python train.py --text_encoder_qk_norm=false --text_encoder_layer_scale_init=0.1 --cond_dropout=0.1 --precondition_frequency=32 --max_steps=15000
Rows from block 10 of the denoiser, named by matrix and row number. Rows with one number belong to one channel. Each number is 128 + 24 x the weight over its row's rms, rounded and kept within 0 to 255. All counts start at 0. After the name is the row's rms in percent of the matrix's.
# convs0: first 3x3 conv (model.decb.0.0.convs.0.weight, 192x384x3x3, standardized in use), inputs 15-19, a 3x3 kernel for each
# convs1: second 3x3 conv (model.decb.0.0.convs.1.weight, 192x192x3x3, standardized in use, transposed), outputs 15-19, a 3x3 kernel for each
convs0.103 059 [128 127 128 115 124 125 122 128 128 128 128 128 128 128 128 128 128 128 128 126 128 128 128 128 127 131 128 128 128 128 128 128 128 128 128 128 128 128 128 128 128 128 128 128 128]
convs1.103 097 [126 254 127 126 130 128 133 160 126 129 122 134 125 108 128 132 121 124 113 128 142 136 120 141  51 134 161 139 127 126 128 130 121 129 128 108 156 126 128 124 137 128 148 131 126]
convs0.104 033 [128 128 128 130 128 128 127 130 128 128 129 128 129 128 128 130 129 128 128 128 128 129 129 128 127 129 128 128 128 128 128 128 128 128 128 128 128 128 128 128 128 128 128 128 128]
convs1.104 077 [126 148 130 127 128 128 124 130 125 129 133 130 122 130  86 130 143 171 136 129 123 125 128 127 127 128 126 129 138 143 120 134 129 129 144 126 166 152 129 120 132 137 128 129 128]
convs0.105 055 [128 128 128 128 128 129 128 128 128 128 128 128 128 128 128 128 128 128 128 128 128 127 128 128 128 128 127 128 128 128 128 128 128 128 128 128 128 128 128 128 128 128 128 128 128]
convs1.105 100 [128 128 128 124 128 128 128 129 134 128 173 129 132 131 128 129 129  89 126 132 148 111 111 143 135 134 128 129   0 127 129 132 138 129 128 116 121 126 122 130 129 129 133 129 135]
convs0.106 054 [133 128 129 128 128 126 127 128 127 128 128 128 128 128 128 128 128 128 128 128 128 128 128 128 127 128 128 128 128 128 128 128 128 128 128 128 128 128 128 128 128 128 128 128 128]
convs1.106 078 [126 127 132 127 120   0 120 159 125 134  78 127 109 127 128 133 124 126 149  98 125 111 175 117 169 126 103 125 115 138 113 129 105 128 128 127 106 128 126 138 135 138 106  96 129]
convs0.107 034 [127 126 129 127 128 128 128 128 128 128 128 128 128 128 128 128 128 128 128 125 128 128 128 128 127 128 128 128 128 128 128 128 128 128 128 128 128 128 128 129 128 128 128 128 128]
convs1.107 072 [131 128 128 129 129 130 133 129 138 128 127 128 126 102 107 133 129 115 131 138 138 133  81 133 128 125 118 129 129 130 126 138 139 129 127 128 128 134 127 130 146 142 129 126 147]
convs0.108 059 [128 128 128 128 129 128 125 128 127 128 128 128 128 128 128 128 128 128 128 128 128 128 128 128 128 129 128 128 128 128 128 128 128 128 128 147 128 128 128 128 128 128 128 128 128]
convs1.108 078 [124 118 131 130 130 100 128 131 130 133 163 133 127 197 131 127 129 127 118 126 114 122 109 103 121 118  86 132 143 111 127 128 127 127 128 131 127 133 149 129 128 129 117 131 117]
convs0.109 055 [126 130 133 128 129 133 128 129 135 128 128 128 128 128 128 128 128 128 128 128 128 128 128 130 130 129 127 128 128 128 128 128 128 128 128 128 128 128 128 128 128 128 128 128 128]
convs1.109 088 [112 129 128 140 129 129 118 128 126 128 129 126  72  87 127 131 150 130 127 130 139 126 138 150  95 120 165 129 130 128 138  22 122 127 130 137 127 128 105 114 125 116 139 128 107]
convs0.110 041 [127 128 130 124 121 128 127 131 102 128 128 128 128 128 128 128 128 128 128 127 128 128 129 128 128 128 128 128 128 128 128 129 128 128 128 128 128 128 128 128 128 128 128 128 128]
convs1.110 099 [128 139 128 130 120 116 128 123 128 128 149 129 128 133 128  70 128 145 101 121 144 178 175 128 126 126 128 127 129 129 114 141 128 163 130 128 136 108 135 130  91 123 129 126 128]
convs0.111 047 [128 129 129 128 127 128 128 128 128 128 128 128 128 129 128 128 128 128 127 126 128 128 129 129 128 128 128 128 128 128 128 128 128 128 128 128 128 128 128 128 128 128 128 128 128]
convs1.111 090 [130 130 128 127 127 128 127 128 124 126 128 127 131 131 126 130 126 128 128 129 133 121 137  99 146 149 126 127 123 128 127 165 128 138 128 120 128 137 129 134 138 135 131 128 129]
convs0.112 123 [128 128 128 128 128 203 128 128  92 128 128 128 128 128 128 128 128 128 128 128 128 128 128 128 128 128 128 128 128 128 128 128 128 128 128 128 128 128 128 128 128 128 128 128 128]
convs1.112 047 [129 128 125 130 142 128 122 127 111 108 143 127 146 126 131 129 127 132 131 110 128 131 128 101 111 128 147  99 170  96 133 183  81 121 133 130 120 117 137 127 129 117 127 137 128]
convs0.113 044 [128 129 129 126 128 128 128 127 109 128 128 128 128 128 128 128 128 128 128 128 128 128 130 129 129 128 128 128 128 128 128 128 128 128 128 128 128 128 128 128 128 128 128 128 128]
convs1.113 072 [132  83 128 124 127 127 126 128 127 113 122 126 145 126 115 130 132 132 106 105 126 126 123 107 156 118 111 130 125 131 142 126  63 130 128 120 119 131 126 154 125 134 132 126 217]
convs0.114 058 [128 128 128 129 127 124 128 129 128 128 128 128 128 128 128 128 128 128 128 128 128 128 128 128 128 128 128 128 128 128 128 128 128 128 128 121 128 128 128 128 128 128 128 128 128]
convs1.114 066 [108 134 130 129 130 128 128 131 132 135 116 129 129 129 138 123 129 127 114 131 144 116 127  90 119 130 123 128 102 207 138 127 129 141 145 129 132 136 128 103 129 148 121 119 127]
convs0.115 043 [129 128 128 129 125 128 129 128 128 128 128 128 128 128 128 128 127 128 128 128 128 129 128 128 128 128 128 128 128 128 128 128 128 128 128 135 128 128 128 128 128 128 128 128 128]
convs1.115 164 [128 124 128 128 127 128 128 128 127 128 128 128 129 127 126 128 130 130 120 129 128 124 127 123 128 120 128 128 129 128 103 255 132 126   2 127 128 127 128 128 127 124 127 116 123]
convs0.116 052 [124 122 127 127 126 128 127 129 129 128 128 128 128 128 128 128 128 127 127 121 127 128 129 128 125 128 127 128 128 128 128 128 127 128 128 127 128 128 128 128 127 128 129 128 128]
convs1.116 075 [102 130 129 151 128 103 125 133 128 113 145 107 129 133 127 128 125 169 124 150 135 112 127 129 132 126  83 136 125 196 123  95 130 121 149 122 243 170 118  11 129 140 147 132 112]
convs0.117 081 [129 126 128 128 124 128 126 122 128 128 120 128 128 128 128 128 128 128 105 107 128 123 128 128 128 128 128 128 128 128 128 128 128 128 128 128 128 128 128 128 128 128 128 128 128]
convs1.117 178 [128 129 128 129 128 128 124 129 130 129 128 119 121 126 140 126 122 136 124 137 127 124 127 129 142 127 127 129 128 128 118 130 141 126 136 135 127 128 134 119 129 118 127 129 128]
convs0.118 032 [142 129 126 144 129 122 152 123 124 128 128 128 128 128 128 128 128 128 128 128 128 128 128 128 128 128 128 128 128 128 128 128 128 128 128 128 128 128 128 128 128 128 128 128 128]
convs1.118 051 [120 125 160 127 126 127 169 126 135 133  94 148 128 127 146 134 132 129  95 126 101 136 110 158 117 160 206 129 134 130 122 110 144 130 133 123 147 126 150 111 132  98 176 108 125]
convs0.119 118 [128 128 128 127 128 128 128 128 128 128 128 128 128 128 128 128 128 128 128 128 128 128 128 128 128 128 128 128 128 128 128 128 128 128 128 128 128 128 128 128 128 128 128 128 128]
convs1.119 067 [129 129 129 130 129 128 130 127 128 128 128 125 255 128 127 128 132 165 127 128 131 125 128 125 128 114 127 128 127 128 131 128 137 128 127 139 132 133 127 132 130 124 138 129 131]
convs0.120 150 [128 128 128 129 129 137 139   0 128 128 139 128 128 128 128 155   0 151 128 128 128 128 128 128 128 128 128 128 128 128 128 128 128 128 128 129 128 128 128 128  95 128 128 128 128]
convs1.120 108 [130 127 128 129 129 127 128 124 131 128  85 127 124 120 128 126 138 135 143 133 114 132 130 112 134 127 135 128 127 131 127 132 124  84 131 140 125 127 136 129 146 126 128 140 128]
convs0.121 177 [128 128 128 128 128 128 128 128 128 128 128 128 128 128 128 128 128 128 128 128 128 128 128 128 128 128 128 128 128 128 128 128 128 128 128 128 128 128 128 128 128 128 128 128 128]
convs1.121 073 [125 128 129 127 128 129 128 128 129 128 128 126 128 128 127 128 128 127 120 121 125 125 119 130 128 126 128 128 255  98 127 130 127  26  82 128 127 115 119 126 125 127 128 126 126]
convs0.122 270 [128 128 128 159 128 132 128 128 128 128 128 128 128 101 128 128 128 128 128 128 128 128 131 107 128 128 128 128 128 128 128 127 128 128 128 128 128 128 128  71 148 128 128 128 128]
convs1.122 195 [129 128 128 129 128 122 147 129 128 190 128 129 132 130 129 128 129 128 128 128 125 126 119 119 124 137 106 126 127 129 130 125 127 128 130 127 128 139 128 114 128 129 129 128 126]
convs0.123 153 [128 128 128 128 128 127 128 128 128 128 128 128 128 128 128 128 128 128 128 128 128 128 128 128 128 128 128 128 128 128 128 128 128 128 128 128 128 128 128 128 128 128 128 128 128]
convs1.123 060 [122 128 127 120 129 128 126 127 127 129 129 128 211  34 128 129 134 129 128 131 127 123 124 129 126 127 122 128 127 128 128  25 143 130 131 131 128 131 125 127 129 129 129 133 123]
convs0.124 143 [128 128 128 128 128 128 128 127 128 128 128 128 128 128 128 128 128 128 128 128 128 128 128 128 128 128 128 128 128 128 128 128 128 128 128 128 128 128 128 128 128 128 128 128 128]
convs1.124 043 [127 129 127 124 137 158 127 128 131 159 112 129 133 123 127 133 129 143 130 140 131 142 147 133 187 177 184 126 130 127  25 134 189 123  55 127 123 128 126 128 128 120  82 134 129]
convs0.125 104 [128 128 127 128 131 127 128 128 128 128 128 128 128 128 128 128 128 128 128 128 128 128 128 128 128 128 128 128 128 128 128 128 128 128 128 128 128 128 128 128 128 128 128 128 128]
convs1.125 171 [127 128 128 128 128 128 128 127 128 128 130 113 121 128 210 123 128 115 130 127 120 125 130 124 125 128 131 129 128 128 126 126 128 127 127 128 128 128 130 129 136 131 137 131 125]
convs0.126 100 [127 125  91 128 129 130 128 115 128 128 128 128 128 128 128 128 127 128 129 128 129 124 126 128 127 127 127 128 128 128 128 128 128 128 128 128 128 128 128 128 128 128 128 128 128]
convs1.126 113 [126 135 131 129 125 130 152 130 126 126 124 112  63 125 128 110 126 126 118 121 127 102 126  99 120 139 128 129 139 128 128 128 128 127 119 127 188 140 128  84 122 156 127 124   0]
convs0.127 115 [128 129 128 128 129 129 128 128 128 128 128 128 128 128 128 128 128 128 128 128 128 128 128 128 128 128 128 128 128 128 128 128 128 128 128 128 128 128 128 128 128 128 128 128 128]
convs1.127 063 [125 132 127 139 147 135 128 130 128 125 124 126 145 135 136 126 121 101 119 130 127 135 131 153 134 140 142 128 127 128 128 128 119 145 131 127 143 127 130 142 128 149 128 166 126]
convs0.128 087 [ 95 129 128 146 141 128 140 130 255 128 128 128 128 128 128 127 128 128 128 130 128 128 128 128 128 128 128 128 128 128 127 128 128 129 130 128 128 128 128 127 126 128 128 127 128]
convs1.128 143 [125 128 130 133 130 126 127 128 130 129 128 128 128 127 131 131 127 128 127 133 119 136 128 118 131 130 125 128 127 128 135 131 128 132 130 136 128 129 128 137 128 130 128 136 127]
convs0.129 084 [127 125 127 128 129 151 128 128  99 128 128 128 160 128 127 128 128 128 127 175 181 129 128 111 128 137 128 128 128 128 128 128 128 131 128 128 128 128 128 128 128 128 128 128 128]
convs1.129 078 [132 133 129 128 120 128 115 130 129 232 129 108 125 129 136  87 127 124 147 129 134  94 131 123 150 128 132 128 130 127 170 126 112 125 133 125 122 126 133 117 151 116 121 141 145]
convs0.130 076 [127 128 128 127 128 128 128 130 125 128 128 128 128 128 128 128 127 128 129 128 128 128 128 128 128 127 127 128 128 128 128 128 128 128 128 128 128 128 128 128 128 128 128 128 128]
convs1.130 078 [120 125 127 127 126 137 129 133 124 128 127 129 128 128 128 129 130 127 121  97 127 113 113 128  62 120  73  88 127 114 108 124 127  30 130 127 120 126 119 157 129 126 149 142 130]
convs0.131 059 [160  89 127 129 116 134 128 135 129 128 128 128 128 128 128 128 128 128 128 127 128 128 128 128 128 126 128 128 128 127 128 128 128 128 128 128 128 128 128 128 128 128 128 128 128]
convs1.131 075 [143 128 128 119 123 131 114 128 128 123 124 128 129 123 127 132 124 112 120 167 166 126 132 137 148 140 122 129 125 125 111 131 129 128 128 127 144 130 143 130 149 131 121 136 146]
convs0.132 080 [128 128 128 128 128 128 128 128 128 128 128 128 128 128 128 128 128 128 128 128 128 128 124 128 128 128 128 128 128 128 128 130 128 128 128 128 128 128 128 128 131 128 128 128 128]
convs1.132 089 [127 128 127 132 128 131 129 126 128 137 129 129 212 129 139 128 130 129 128 113 132 130 131 134 125 126 126 122 127 128 128 126 127 126 129 128 130 127 129 132 129 128 137 130 128]
convs0.133 248 [130 128 128 128 128 128 128 128 128 128 128 128 128 128 128 128 128 128 128 128 128 128 128 128 128 128 128 128 128 128 128 128 128 128 128 128 128 128 128 128 128 128 128 128 128]
convs1.133 051 [129 128 130 127 132 132 128 154 127 127 128 128  98 127 124 128 122 130 146 144 137 167 134 161 137 135 146 125 127 129 121 107 127 255 126 125 111 127 123 127 115 154 127 126 130]
convs0.134 141 [128 128 128 128 128 128 128 128 128 128 128 128 128 128 128 128 128 128 128 128 128 128 128 128 128 128 128 128 128 128 128 128 128 128 128 128 128 128 128 128 128 128 128 128 128]
convs1.134 065 [128 129 137 128 123 125 117 131 129 128 131 127 126 127 109 127 179 128 129 132 120 131 129 118 139 122 126 127 128 127 123  96 129 128 113  69 128 136 127 127 124 124 126  95 128]
convs0.135 133 [128 128 128 128 133 128 128 128 128 128 128 128 128 128 128 128 128 128 128 128 128 128 128 128 128 128 128 128 128 128 128 128 128 128 128 129 128 128 128 128 128 128 128 128 128]
convs1.135 057 [127  39 129 127 134 141 109 127 130 129 126 127 127 133 127 122  86 126 123 110 128 136 126 126 133 163 162 128 173 128 127 133 113 127 130 131 126 126 126 140 132 127 119 124 146]
convs0.136 260 [128 128 129 128 128 159 128 128 128 128 128 128 128 128 128 128 128 128 128 128 128 128 120 128 128 128 128 128 128 128 128 128 128 128 128 128 128 128 128 128 128 128 128 128 128]
convs1.136 182 [129   0 127 127 129 128 128 255 128 127 128 128 128 128 128 128 130 128 124 128 129 128 126 129 135 129 124 129 127 128 128 123 128 126 255 127 128 129 128 132 126 129 127 126 128]