Weights of a small text-conditioned image flow-matching model.
Model: text encoder layers 6, text encoder norm layernorm, widths [96, 192, 384].
Rows from block 5 of the denoiser, named by matrix and row number. Rows with one number belong to one channel. Each number is 128 + 32 x the weight over its row's rms, rounded and kept within 0 to 255. All counts start at 0. Numbers have three digits each. After the name is the row's rms in percent of the matrix's.
# convs0: first 3x3 conv (model.enc.1.2.convs.0.weight, 192x192x3x3, standardized in use), inputs 81-89, a 3x3 kernel for each
# convs1: second 3x3 conv (model.enc.1.2.convs.1.weight, 192x192x3x3, standardized in use, transposed), outputs 81-89, a 3x3 kernel for each
convs0.109 069:129102125105129105130145129134130094094141125255000157127143126156121112115109121111128122127127123129124128130128208128138131131126132161127129138127134131013209102128114129129140091122127128128128129116109125119105129111138134128129131127128
convs1.109 074:124146145129126130124127121120255000110116129122117110134127129141119100128128129126129129141142128129103133126136121034128092098126130148089083126130107115131127115126123121103125127130120127124122131143122124119081126118129149126128126129105
convs0.110 098:218149133145077141129129127108127126126164135070132153192143127136133126152142118128129135127127129127130129128101137227128127094107142128138126133132130128121115143116129121125123148136137131140126130117117169127133120131149111113143098150123
convs1.110 187:128127132129128147132118133124123128122117124128110127124143128110132120128127126128127128127128145127127141128126129128126129117128133128113129126128128127128133140127126128130130130124131112118125129130137060139074120128122132129128132129121
convs0.111 057:126126119127117125120127135132123107125092255122164122113123123130128136128104129129129128123130128123127128125108125127126153136131121133128148129071121173129124129130127126128108129107135096117130127131127098082101129127142130133128128146132
convs1.111 077:119128136128129128126121122117136127019131137111129133098127137132127138158131134129129128129129124125117142129128129129120128115147127126108123130114125116126134128130130129133128133127144129213094135130172126132135130122136127127127130133133
convs0.112 050:140128128129130128129116119072080138128117129126124143255045130125130131132126124130128128145122128128148131113109119205112126129141136122162123164195134255167131127131127118125128128129128129130091141110143129126129180133061128168126126130126
convs1.112 040:123127114134127130072129126174157148124130126157124130255128186128129129129153042127127128140133124127128125129129128127127128138130120119113086134086126117122142129127116131122124149132130115046098130115209137033119127128123128132129128132130
convs0.113 067:124128121107115110141128129127143207164212195130146061124133067125134105134127001128128128128127127126126127111110103128127134133127137135195140129123137126125139128129152169128127136127131255112141199175105255135000115105128127118128121112126
convs1.113 067:131129141118122130131101136131114041120127157208088129128095133133119126155124128130127128132130135125091129122053130102106134122131129126124122132096129126121101119113126123126126126123165255098025172076039125203000129111128128100128130130153
convs0.114 092:127134127125128128128128128129127132128145130129129120129128127131128140127145129128140128128128127128128127127124130128128129127128128128129129127129128128127130128129128128122130127136129129137129141125128127128132127128130129125130128129126
convs1.114 083:132131131127124144129132127126129127129128132135127130120130147131129124128136128131128128129125127119127116123124127128127127128128129130127126130126133128125130128126129127120128130126132126127128131124087124100123129131127128131129128127121
convs0.115 091:129127115148128126135126130127245106159102127151116137117146129129133129213146128128129128126128127129128127155120126132116121139129127123127125131125128126130128122114129126127128130104123131128107150129094124139146129130138126120128136129115
convs1.115 113:122127151136130130126115129114134135128127139129030142130127127124125127127124119128130132126122127127111128128119138123130131128128132128124128128128129128125139126129128129128123127130133121150102131124132164135125123129138135128127127127110
convs0.116 070:121122130125130143128113129125130131127129189127127128108144125122148102130126133128129128129125130128128128137120146108129126114120128130128137128128125121077130136128115122128129125129136124128128128133125122111128127114127128127133128128147
convs1.116 065:108128142130134128129130126127190140128133123126129129120132128131115153128126131127129130125125127123125126128129126128129126127126128128127135126121128126125115128124126126142132128134130129122137117103125134110146127128130125134127134129128
convs0.117 033:127123117129122129129127138207137128143103114190131130125127134130133129147131128129128128127127127125127130126129118129129130131153134126122129127253150151229130135121135143132136125129117128125129128097121176129133130126140119126129140134128
convs1.117 061:128126126127125091128131127129124110128106129123124072115083128087125129128126128134129133133142138150193130128129128125128129111122124128171128243130142134131131125104109096099122114129130119099068128095124132112114128136126127126122133128129
convs0.118 055:127128116125126152128126123102133125134124134000129104147115125160255153097125216124125132122128127127129129126103143111117098106139131130129112104158127129127138125105128220130116128141086123123137130131082119133146133138133190122135154120118
convs1.118 106:127126128129126128128139126128122128127128128126144123134118099128127123129126112125129128128128127128120116128126129128129130128255127105136129139127126128123127130127127128140120129130125139122072130128130149131128127129133122128135128127132
convs0.119 090:134108105142112131131134130097163135127120128129142138128122119134128123060159140141129128127128134131124131119129168108127149126135129120130123125135128190117124128126159129120101126139126148118146128063222123129149130131132139128124120155145
convs1.119 105:143111129139130127124127127107128129150123128127122203128125179138141148130120129127129132128121128128128127114128129130128128128126128128130143127132141128126129159122127128129127129122114126122137116211150095105147130130127144133128129128127
convs0.120 082:136098128127126086127123127164134128129127151061180169131127125123129120128134130129128128123130125128128128091124118099110126139121078112095126139099126121219138131124129127115129132128120125118085127152126013150112135125129130140130129126128
convs1.120 089:126132119125129130148129153128129151130131129132073122130066128132136127127130128126126143127142135137144128132129125125108134123123144135114142127144105130126130127132126082118135111146127138129155139118130128117132128129129129128127134129125
convs0.121 056:126135136123162114131129255122129141165123203131128121075119126070142210180052120126107128126128128128128128127084129126132129125077140127128148127133061124127127142131115124115089092130148154207134115119229125062097114127129142159139124127127
convs1.121 077:000128111126131127124167126123132139111125095129126137129175128127128130143126169127134137129128127166124124128150125121129128127129114133132124124131126128124133125151104127126128125120128144126138087125130127098140131119154125129120127139114
convs0.122 059:131129129128130127125127128128125112118126121093123129138128130128131201128132145124125109114125111128126120124128057145159141119203157135122123153164249136130146126125129082133119127124115128124129131125118119126122126198226117255169117136138
convs1.122 092:129128130127107127129128127128128127050127128119127128127124117108073107084120101123124120128128116128129125126127128129129137144137129141127128125111128117116127128126128126127128128135129091132143073119132117127132128124128133121128127098127
convs0.123 038:129126127143127129128127137118093127129102125062107113128127100113129129123113177129128128127128130127128127126122117057125128124118128142147132123135139140145142127127128122138128128132134130128154129131126128129129133116127119123126128108128
convs1.123 057:128128130130128142129143128128128121124110126108125255128129132129136142128123129126131245135133207130158166129128127127128127127128128135146124143139089131131127126127110115115097113114106130115125128108120114121126128128129121128127127125123
convs0.124 088:128131127126127121129139131146130070127140189126003131100127053100127123143125126125128127130129120129104123128127127156084118125108156132134132129176147129083133129136142115137131137144126134116108116236120130176130117128130128125091132129137
convs1.124 078:073127142135139129129128137125240117131169143095174180132167122138136125120133128138129125129131141127131118127129128131131115128129136141128132129116125128104128128130116131151111055117118091128077128122120151081123129124143128132133128144125
convs0.125 065:101178098129136149123195129131142156129143127150122102128130115130137127107245130129124127138128127138130128124137123129138126127083118114160159121125131129114131127127134103132126153121188130133137094130128140196099094199159127134186130140032
convs1.125 056:111131130106146123130105107128132127184140153123114131128134126126108154128137128129148120129128129110127255154141133129130128121122134131150123133134121128149126115127129179122129129127104130032128127091112127181142119132138124160100143128131
convs0.126 075:254117105128127126124156150093135131128147105114093133118139131119119138119223074127168129122065134102121128125110126127123127136206135129137106107128131145104108171118128128125083156192126127066129107141151124129127128143119137129127195151129
convs1.126 169:128128127119128123128130128129105127128127128128128129131124144128129127126135127129128126130136128127128125128120126128128128128112128127129132129119130138128123128127129128128128107128128136128180122150115131130063139126128128128128129127128
convs0.127 070:132127125101132127143171131133134121125128120134124125245124149124128145128128132127124129126129129128129128120120121130122136129127125130121128126129123124150134132148117128126130127138119128130128122139123127150135143122131132124126117130130
convs1.127 063:131127128119130131128125135143138130133148126127132128158131126128130125129134123113126141128122131125120124119121129127128125137124126129131124126134154130131129125132122124115139148113122128121134078125120126095130128129131129124115158128148
convs0.128 049:125121123129127123135134136255131128119136186125127121132143135131128135117119110130128144132129119126111129128117127128102118144146126145129124204132127127125089139123132118140098149118128127127127124164117129145126133111070126136124140118128
convs1.128 079:127110126129151114131126126087135129127129128128127000130125145122123127128124061125128140129129129126130116129131121141130127128120104125128128129129143138129137127139124125133124128127123129002114142129120093130134132128126126127118127131123
convs0.129 071:124143134139123126127126128130126172159120131125106161124134130126131110049142108128129125125127128142132127231120152125131129135134128168129112128128143129125133135128141136125128117129130130169129134117159084118130173124208129090121127124159
convs1.129 130:128186129140122128129128129128130129129134129119123126128125255128126131125121129135129127130128129127127133110128127131122057128128124130136130129129127124128125137128130128132128136129135130135133121131113128128089129122128134128137142127122
convs0.130 080:130129122128142130131121131253131123128113050128142125086128128124127070128127123129128126123125128130132114128130069130127139128139129111127140169132228127128129101130162128156151104122128078128136150095128135127142174043106128133130186128135
convs1.130 105:153130129125133128131129126127126145155126135167129000127129147128128136126143130121124127122128125128127126128127141126127128131133130127116127128128129126134127124127131125114127123130122144150125114145126132132125143126132134126129129128128
convs0.131 097:103137127128115129131129126127122142127126099122131127134154140128127129130106101126128144128126125128128133117126135114083134129129136131127134128140126130126074129130149131116120127129134127127125126127130122133137131129122130112133108128125
convs1.131 063:130129129124144128128128115132128130134114130128129132116128136127125126173127135127123128130128139153134129126134130129128126138251135127137121126141149125137127119129127138130126126131127163116187124126115140129131134129131125127128127127130
convs0.132 057:187145148126141068133127162129128128127142100125128134056153045255125125152063158126133132152098129128128136062128128136135129125139132091123112130139128128126154141168144132137149129116104129129127181129130126128085127178133131130150115102141
convs1.132 071:126109117111126102138124118127127131127128126129127126128188143129125099131126208129130128224130133135128128131133115128122138128128136130128119133129125127125128105123116112129125131126133118123124123133081128141116124131123128134129128143142
convs0.133 097:129126128136135088128129145157132109122128126132130127129125127128133088128149125127128128130129129128129128127123129155128186096124117046126110121124196125129130128135130131124127128123134131131140127123129118098102126127127133129127129110139
convs1.133 161:126128128130131128126127133127126125128135121204126129134129126128111121136139125117127130138128128128127129140129119126123132129129127120129129121128123131126139117119129154129128128123126130115119126129109126135147136127122120131126129126129
convs0.134 070:036126125255139135131131122140125124127126101129081127123149255170132066126096126128128128128126128126127099150125129204136127158180128129128138140129128130106147124124125176127125128112129130126132120131115127075150127137127133128115109130106
convs1.134 075:137122114131106137120125130133132129133126124126123163115136129124129154000123129128138128128130129122131127128131126113127129128155129119133128131129128147131129129105103114128115119151131122132127164125125129147061134119109150111132132126126
convs0.135 081:094146136137130127145121130126127130132111129116155133255169105128099121125130148128129127126128126127131128130127107127104129126128121124128130127127141129130134129128128073127143126125126124115131138113054121127128125125128185120126135111135
convs1.135 055:136126126125128130138150131117128128123129129075062124145128092150162133122106129127120129130120129117133139129127125129137122127126106069117121146128130150133136127122129169129129137131128146141125192093126127121121128132115127129124134111173
convs0.136 065:130126132100132098128122128093142125127128129255096134120127108132041115127139106130130131128126129128127128125129141068129129112136122141139116130127104113129127133128088129129104129128046174132145015130129127129128128130128124129130124121146
convs1.136 127:140130114128127128127129129148132000207126132128131129129129129127153127127125121128128128125126121128129127128128128126129140129128125140120148126129124149124120127129129125129112124135134142125154128129210122159087128142124119126148128130130
convs0.137 080:129128131128128126126124062135126126127125137129131126133126170128128116127124127127130129128128120128128128128133140128129128128124128129133133128122125178120129133100127132125131127129128116125141127128128127169128128122128131126128128128129
convs1.137 078:128129130129131130128128134132130137103130119129133123129113127109132130125129121127122129125128112129128128132128125126127120140126127110119118121151136128116128128127128108132130127132087127108165129160124159127131128121129131148130128130122
convs0.138 059:131127126149041140150115107137231155129121073099086126165031244131113125109250000128127106128136129127130129151129126130132125116034182144145126129128127107120129127127118126130128151142131129098126120141132128126147100128104134162129127255091
convs1.138 055:124126126114126131126127129127127078129134132126125124129126116132127126132131121139128126122069107125119125126121131140145134119138146181128145136127122128113120129121129134128126126127127117138163056000154127229113129131131136129126116131135
convs0.139 062:129102129123129128128107127132118153173129129135128132091117185136131078124127129128128129127128127128128137176130137122106114130147127155169118125130128128127129128122127129095128098156128107122128129129128255118127128128129127129125125128127
convs1.139 059:139123124144122128148138126132124130127128098096130130128126176075128097112145137129126126117083118126128125130124118129127131132124124128126122127129119128127132128130132146128129130135138123199000094136130121127239138128126130126130131127130
convs0.140 079:131130133128129128130128132127137132128123128128132130119130121136124124128129120128129130127128128128134128127127127118131127131159128130133129137128128128130128127129127130136129126129127130127128126129133136127130125137118127128129129123132
convs1.140 191:128128129128128126128128128128129128128129127129130123128128129128131130128128129128127128128129127128127127128126128127131128128127128128128130127128128128129129128126128131121127130128128122128120135126130130131117128128129128128129128128128
convs0.141 085:141128127101127121130131140088134129148150096129129153076122146130128121116129180128125130128127128126125128128128130129101127128175255141129123137123126136129128129127105128129136134130128153128150122144183122118126131114130113150124143129208
convs1.141 138:129127125128128129128114128126128121125127131129123128131126124128128127127124129134128093125124129125129129128128129129123037127127131125129127130141126126127123130128129128134131133142126129124129053127120107131126129128128128135129132128128
convs0.142 066:167122152138129129129125122130090174126128129132137129129112114126128119255045163121099135130128128128128129067149106128128136129130121105128127127115134129130119104130129165127134132130167115133090142118102003125129130131124131142117137131115
convs1.142 100:135142128114125140108154138126128209140133127127128136111144126127118128134128128124129128131126129129130126128125123127128128127127162123141129128127130117133127126127130135127122123133125138161142130129099157126138123127124129128127128127132
convs0.143 057:171128130028135130109131125132111159130133121126182140135161114136116127144120128128126128131127123128130105130123186140069123122130129161130141133120090093120188127110132131106130128128110139124129138142103150128096213128125132119125129124117
convs1.143 076:098128129126101125123128123085095143130099135128141133128131105103132144124101127128110123129128130125129118133114108125163127107118120147147053129104153122119087002093127200000132122149106178026200195130131090200136125127144129142098140144129
convs0.144 058:130132140234110132102129111123125131122129128130124127124114255184184128105128126128128131127128127133127128129093120134176155252138132127118123167139139126129128101123127147119128121127116127121127121128129117126129132126055130130130125127129
convs1.144 058:127126146128131131148124142106000131153128126181159128182126142054000046000130117126131129126128118131129129117128132130124111195107108127145129128127119126135148148154127141137132135178124141151117111089126052122134126126192131115127102121143
convs0.145 128:133117127123127126127109127112165134123117129126127120127154113122160133128119126128128128127128127102127128127129116129130128128141128126128101126136139142114128123129101130128113127129129132126142122116126128124129130137165131139127129128158
convs1.145 161:130121135111124123127127126125128131128128118126128129126127134123124128128125129129128127126127130129127129128127156126128118140129112128129127103142132131129137136127133130116144127087127167133130129127147110153125135129127127127119129128132
convs0.146 082:123090123118126128127093131127108193127117128126114130123102147148113130112125255121128117128125128129130126130182128131125174137116144129130128116110124130150117128118117094106151130129127124132132101144125138050127126109117114125085127125128
convs1.146 093:135139129093127130092121127140214137117130141114131130000162143127135127126120119128127129128126119126127128128128130114125144137106129125130134134123109136121130131111130133131127128139138158142146131123149115113113132133131127120123130129093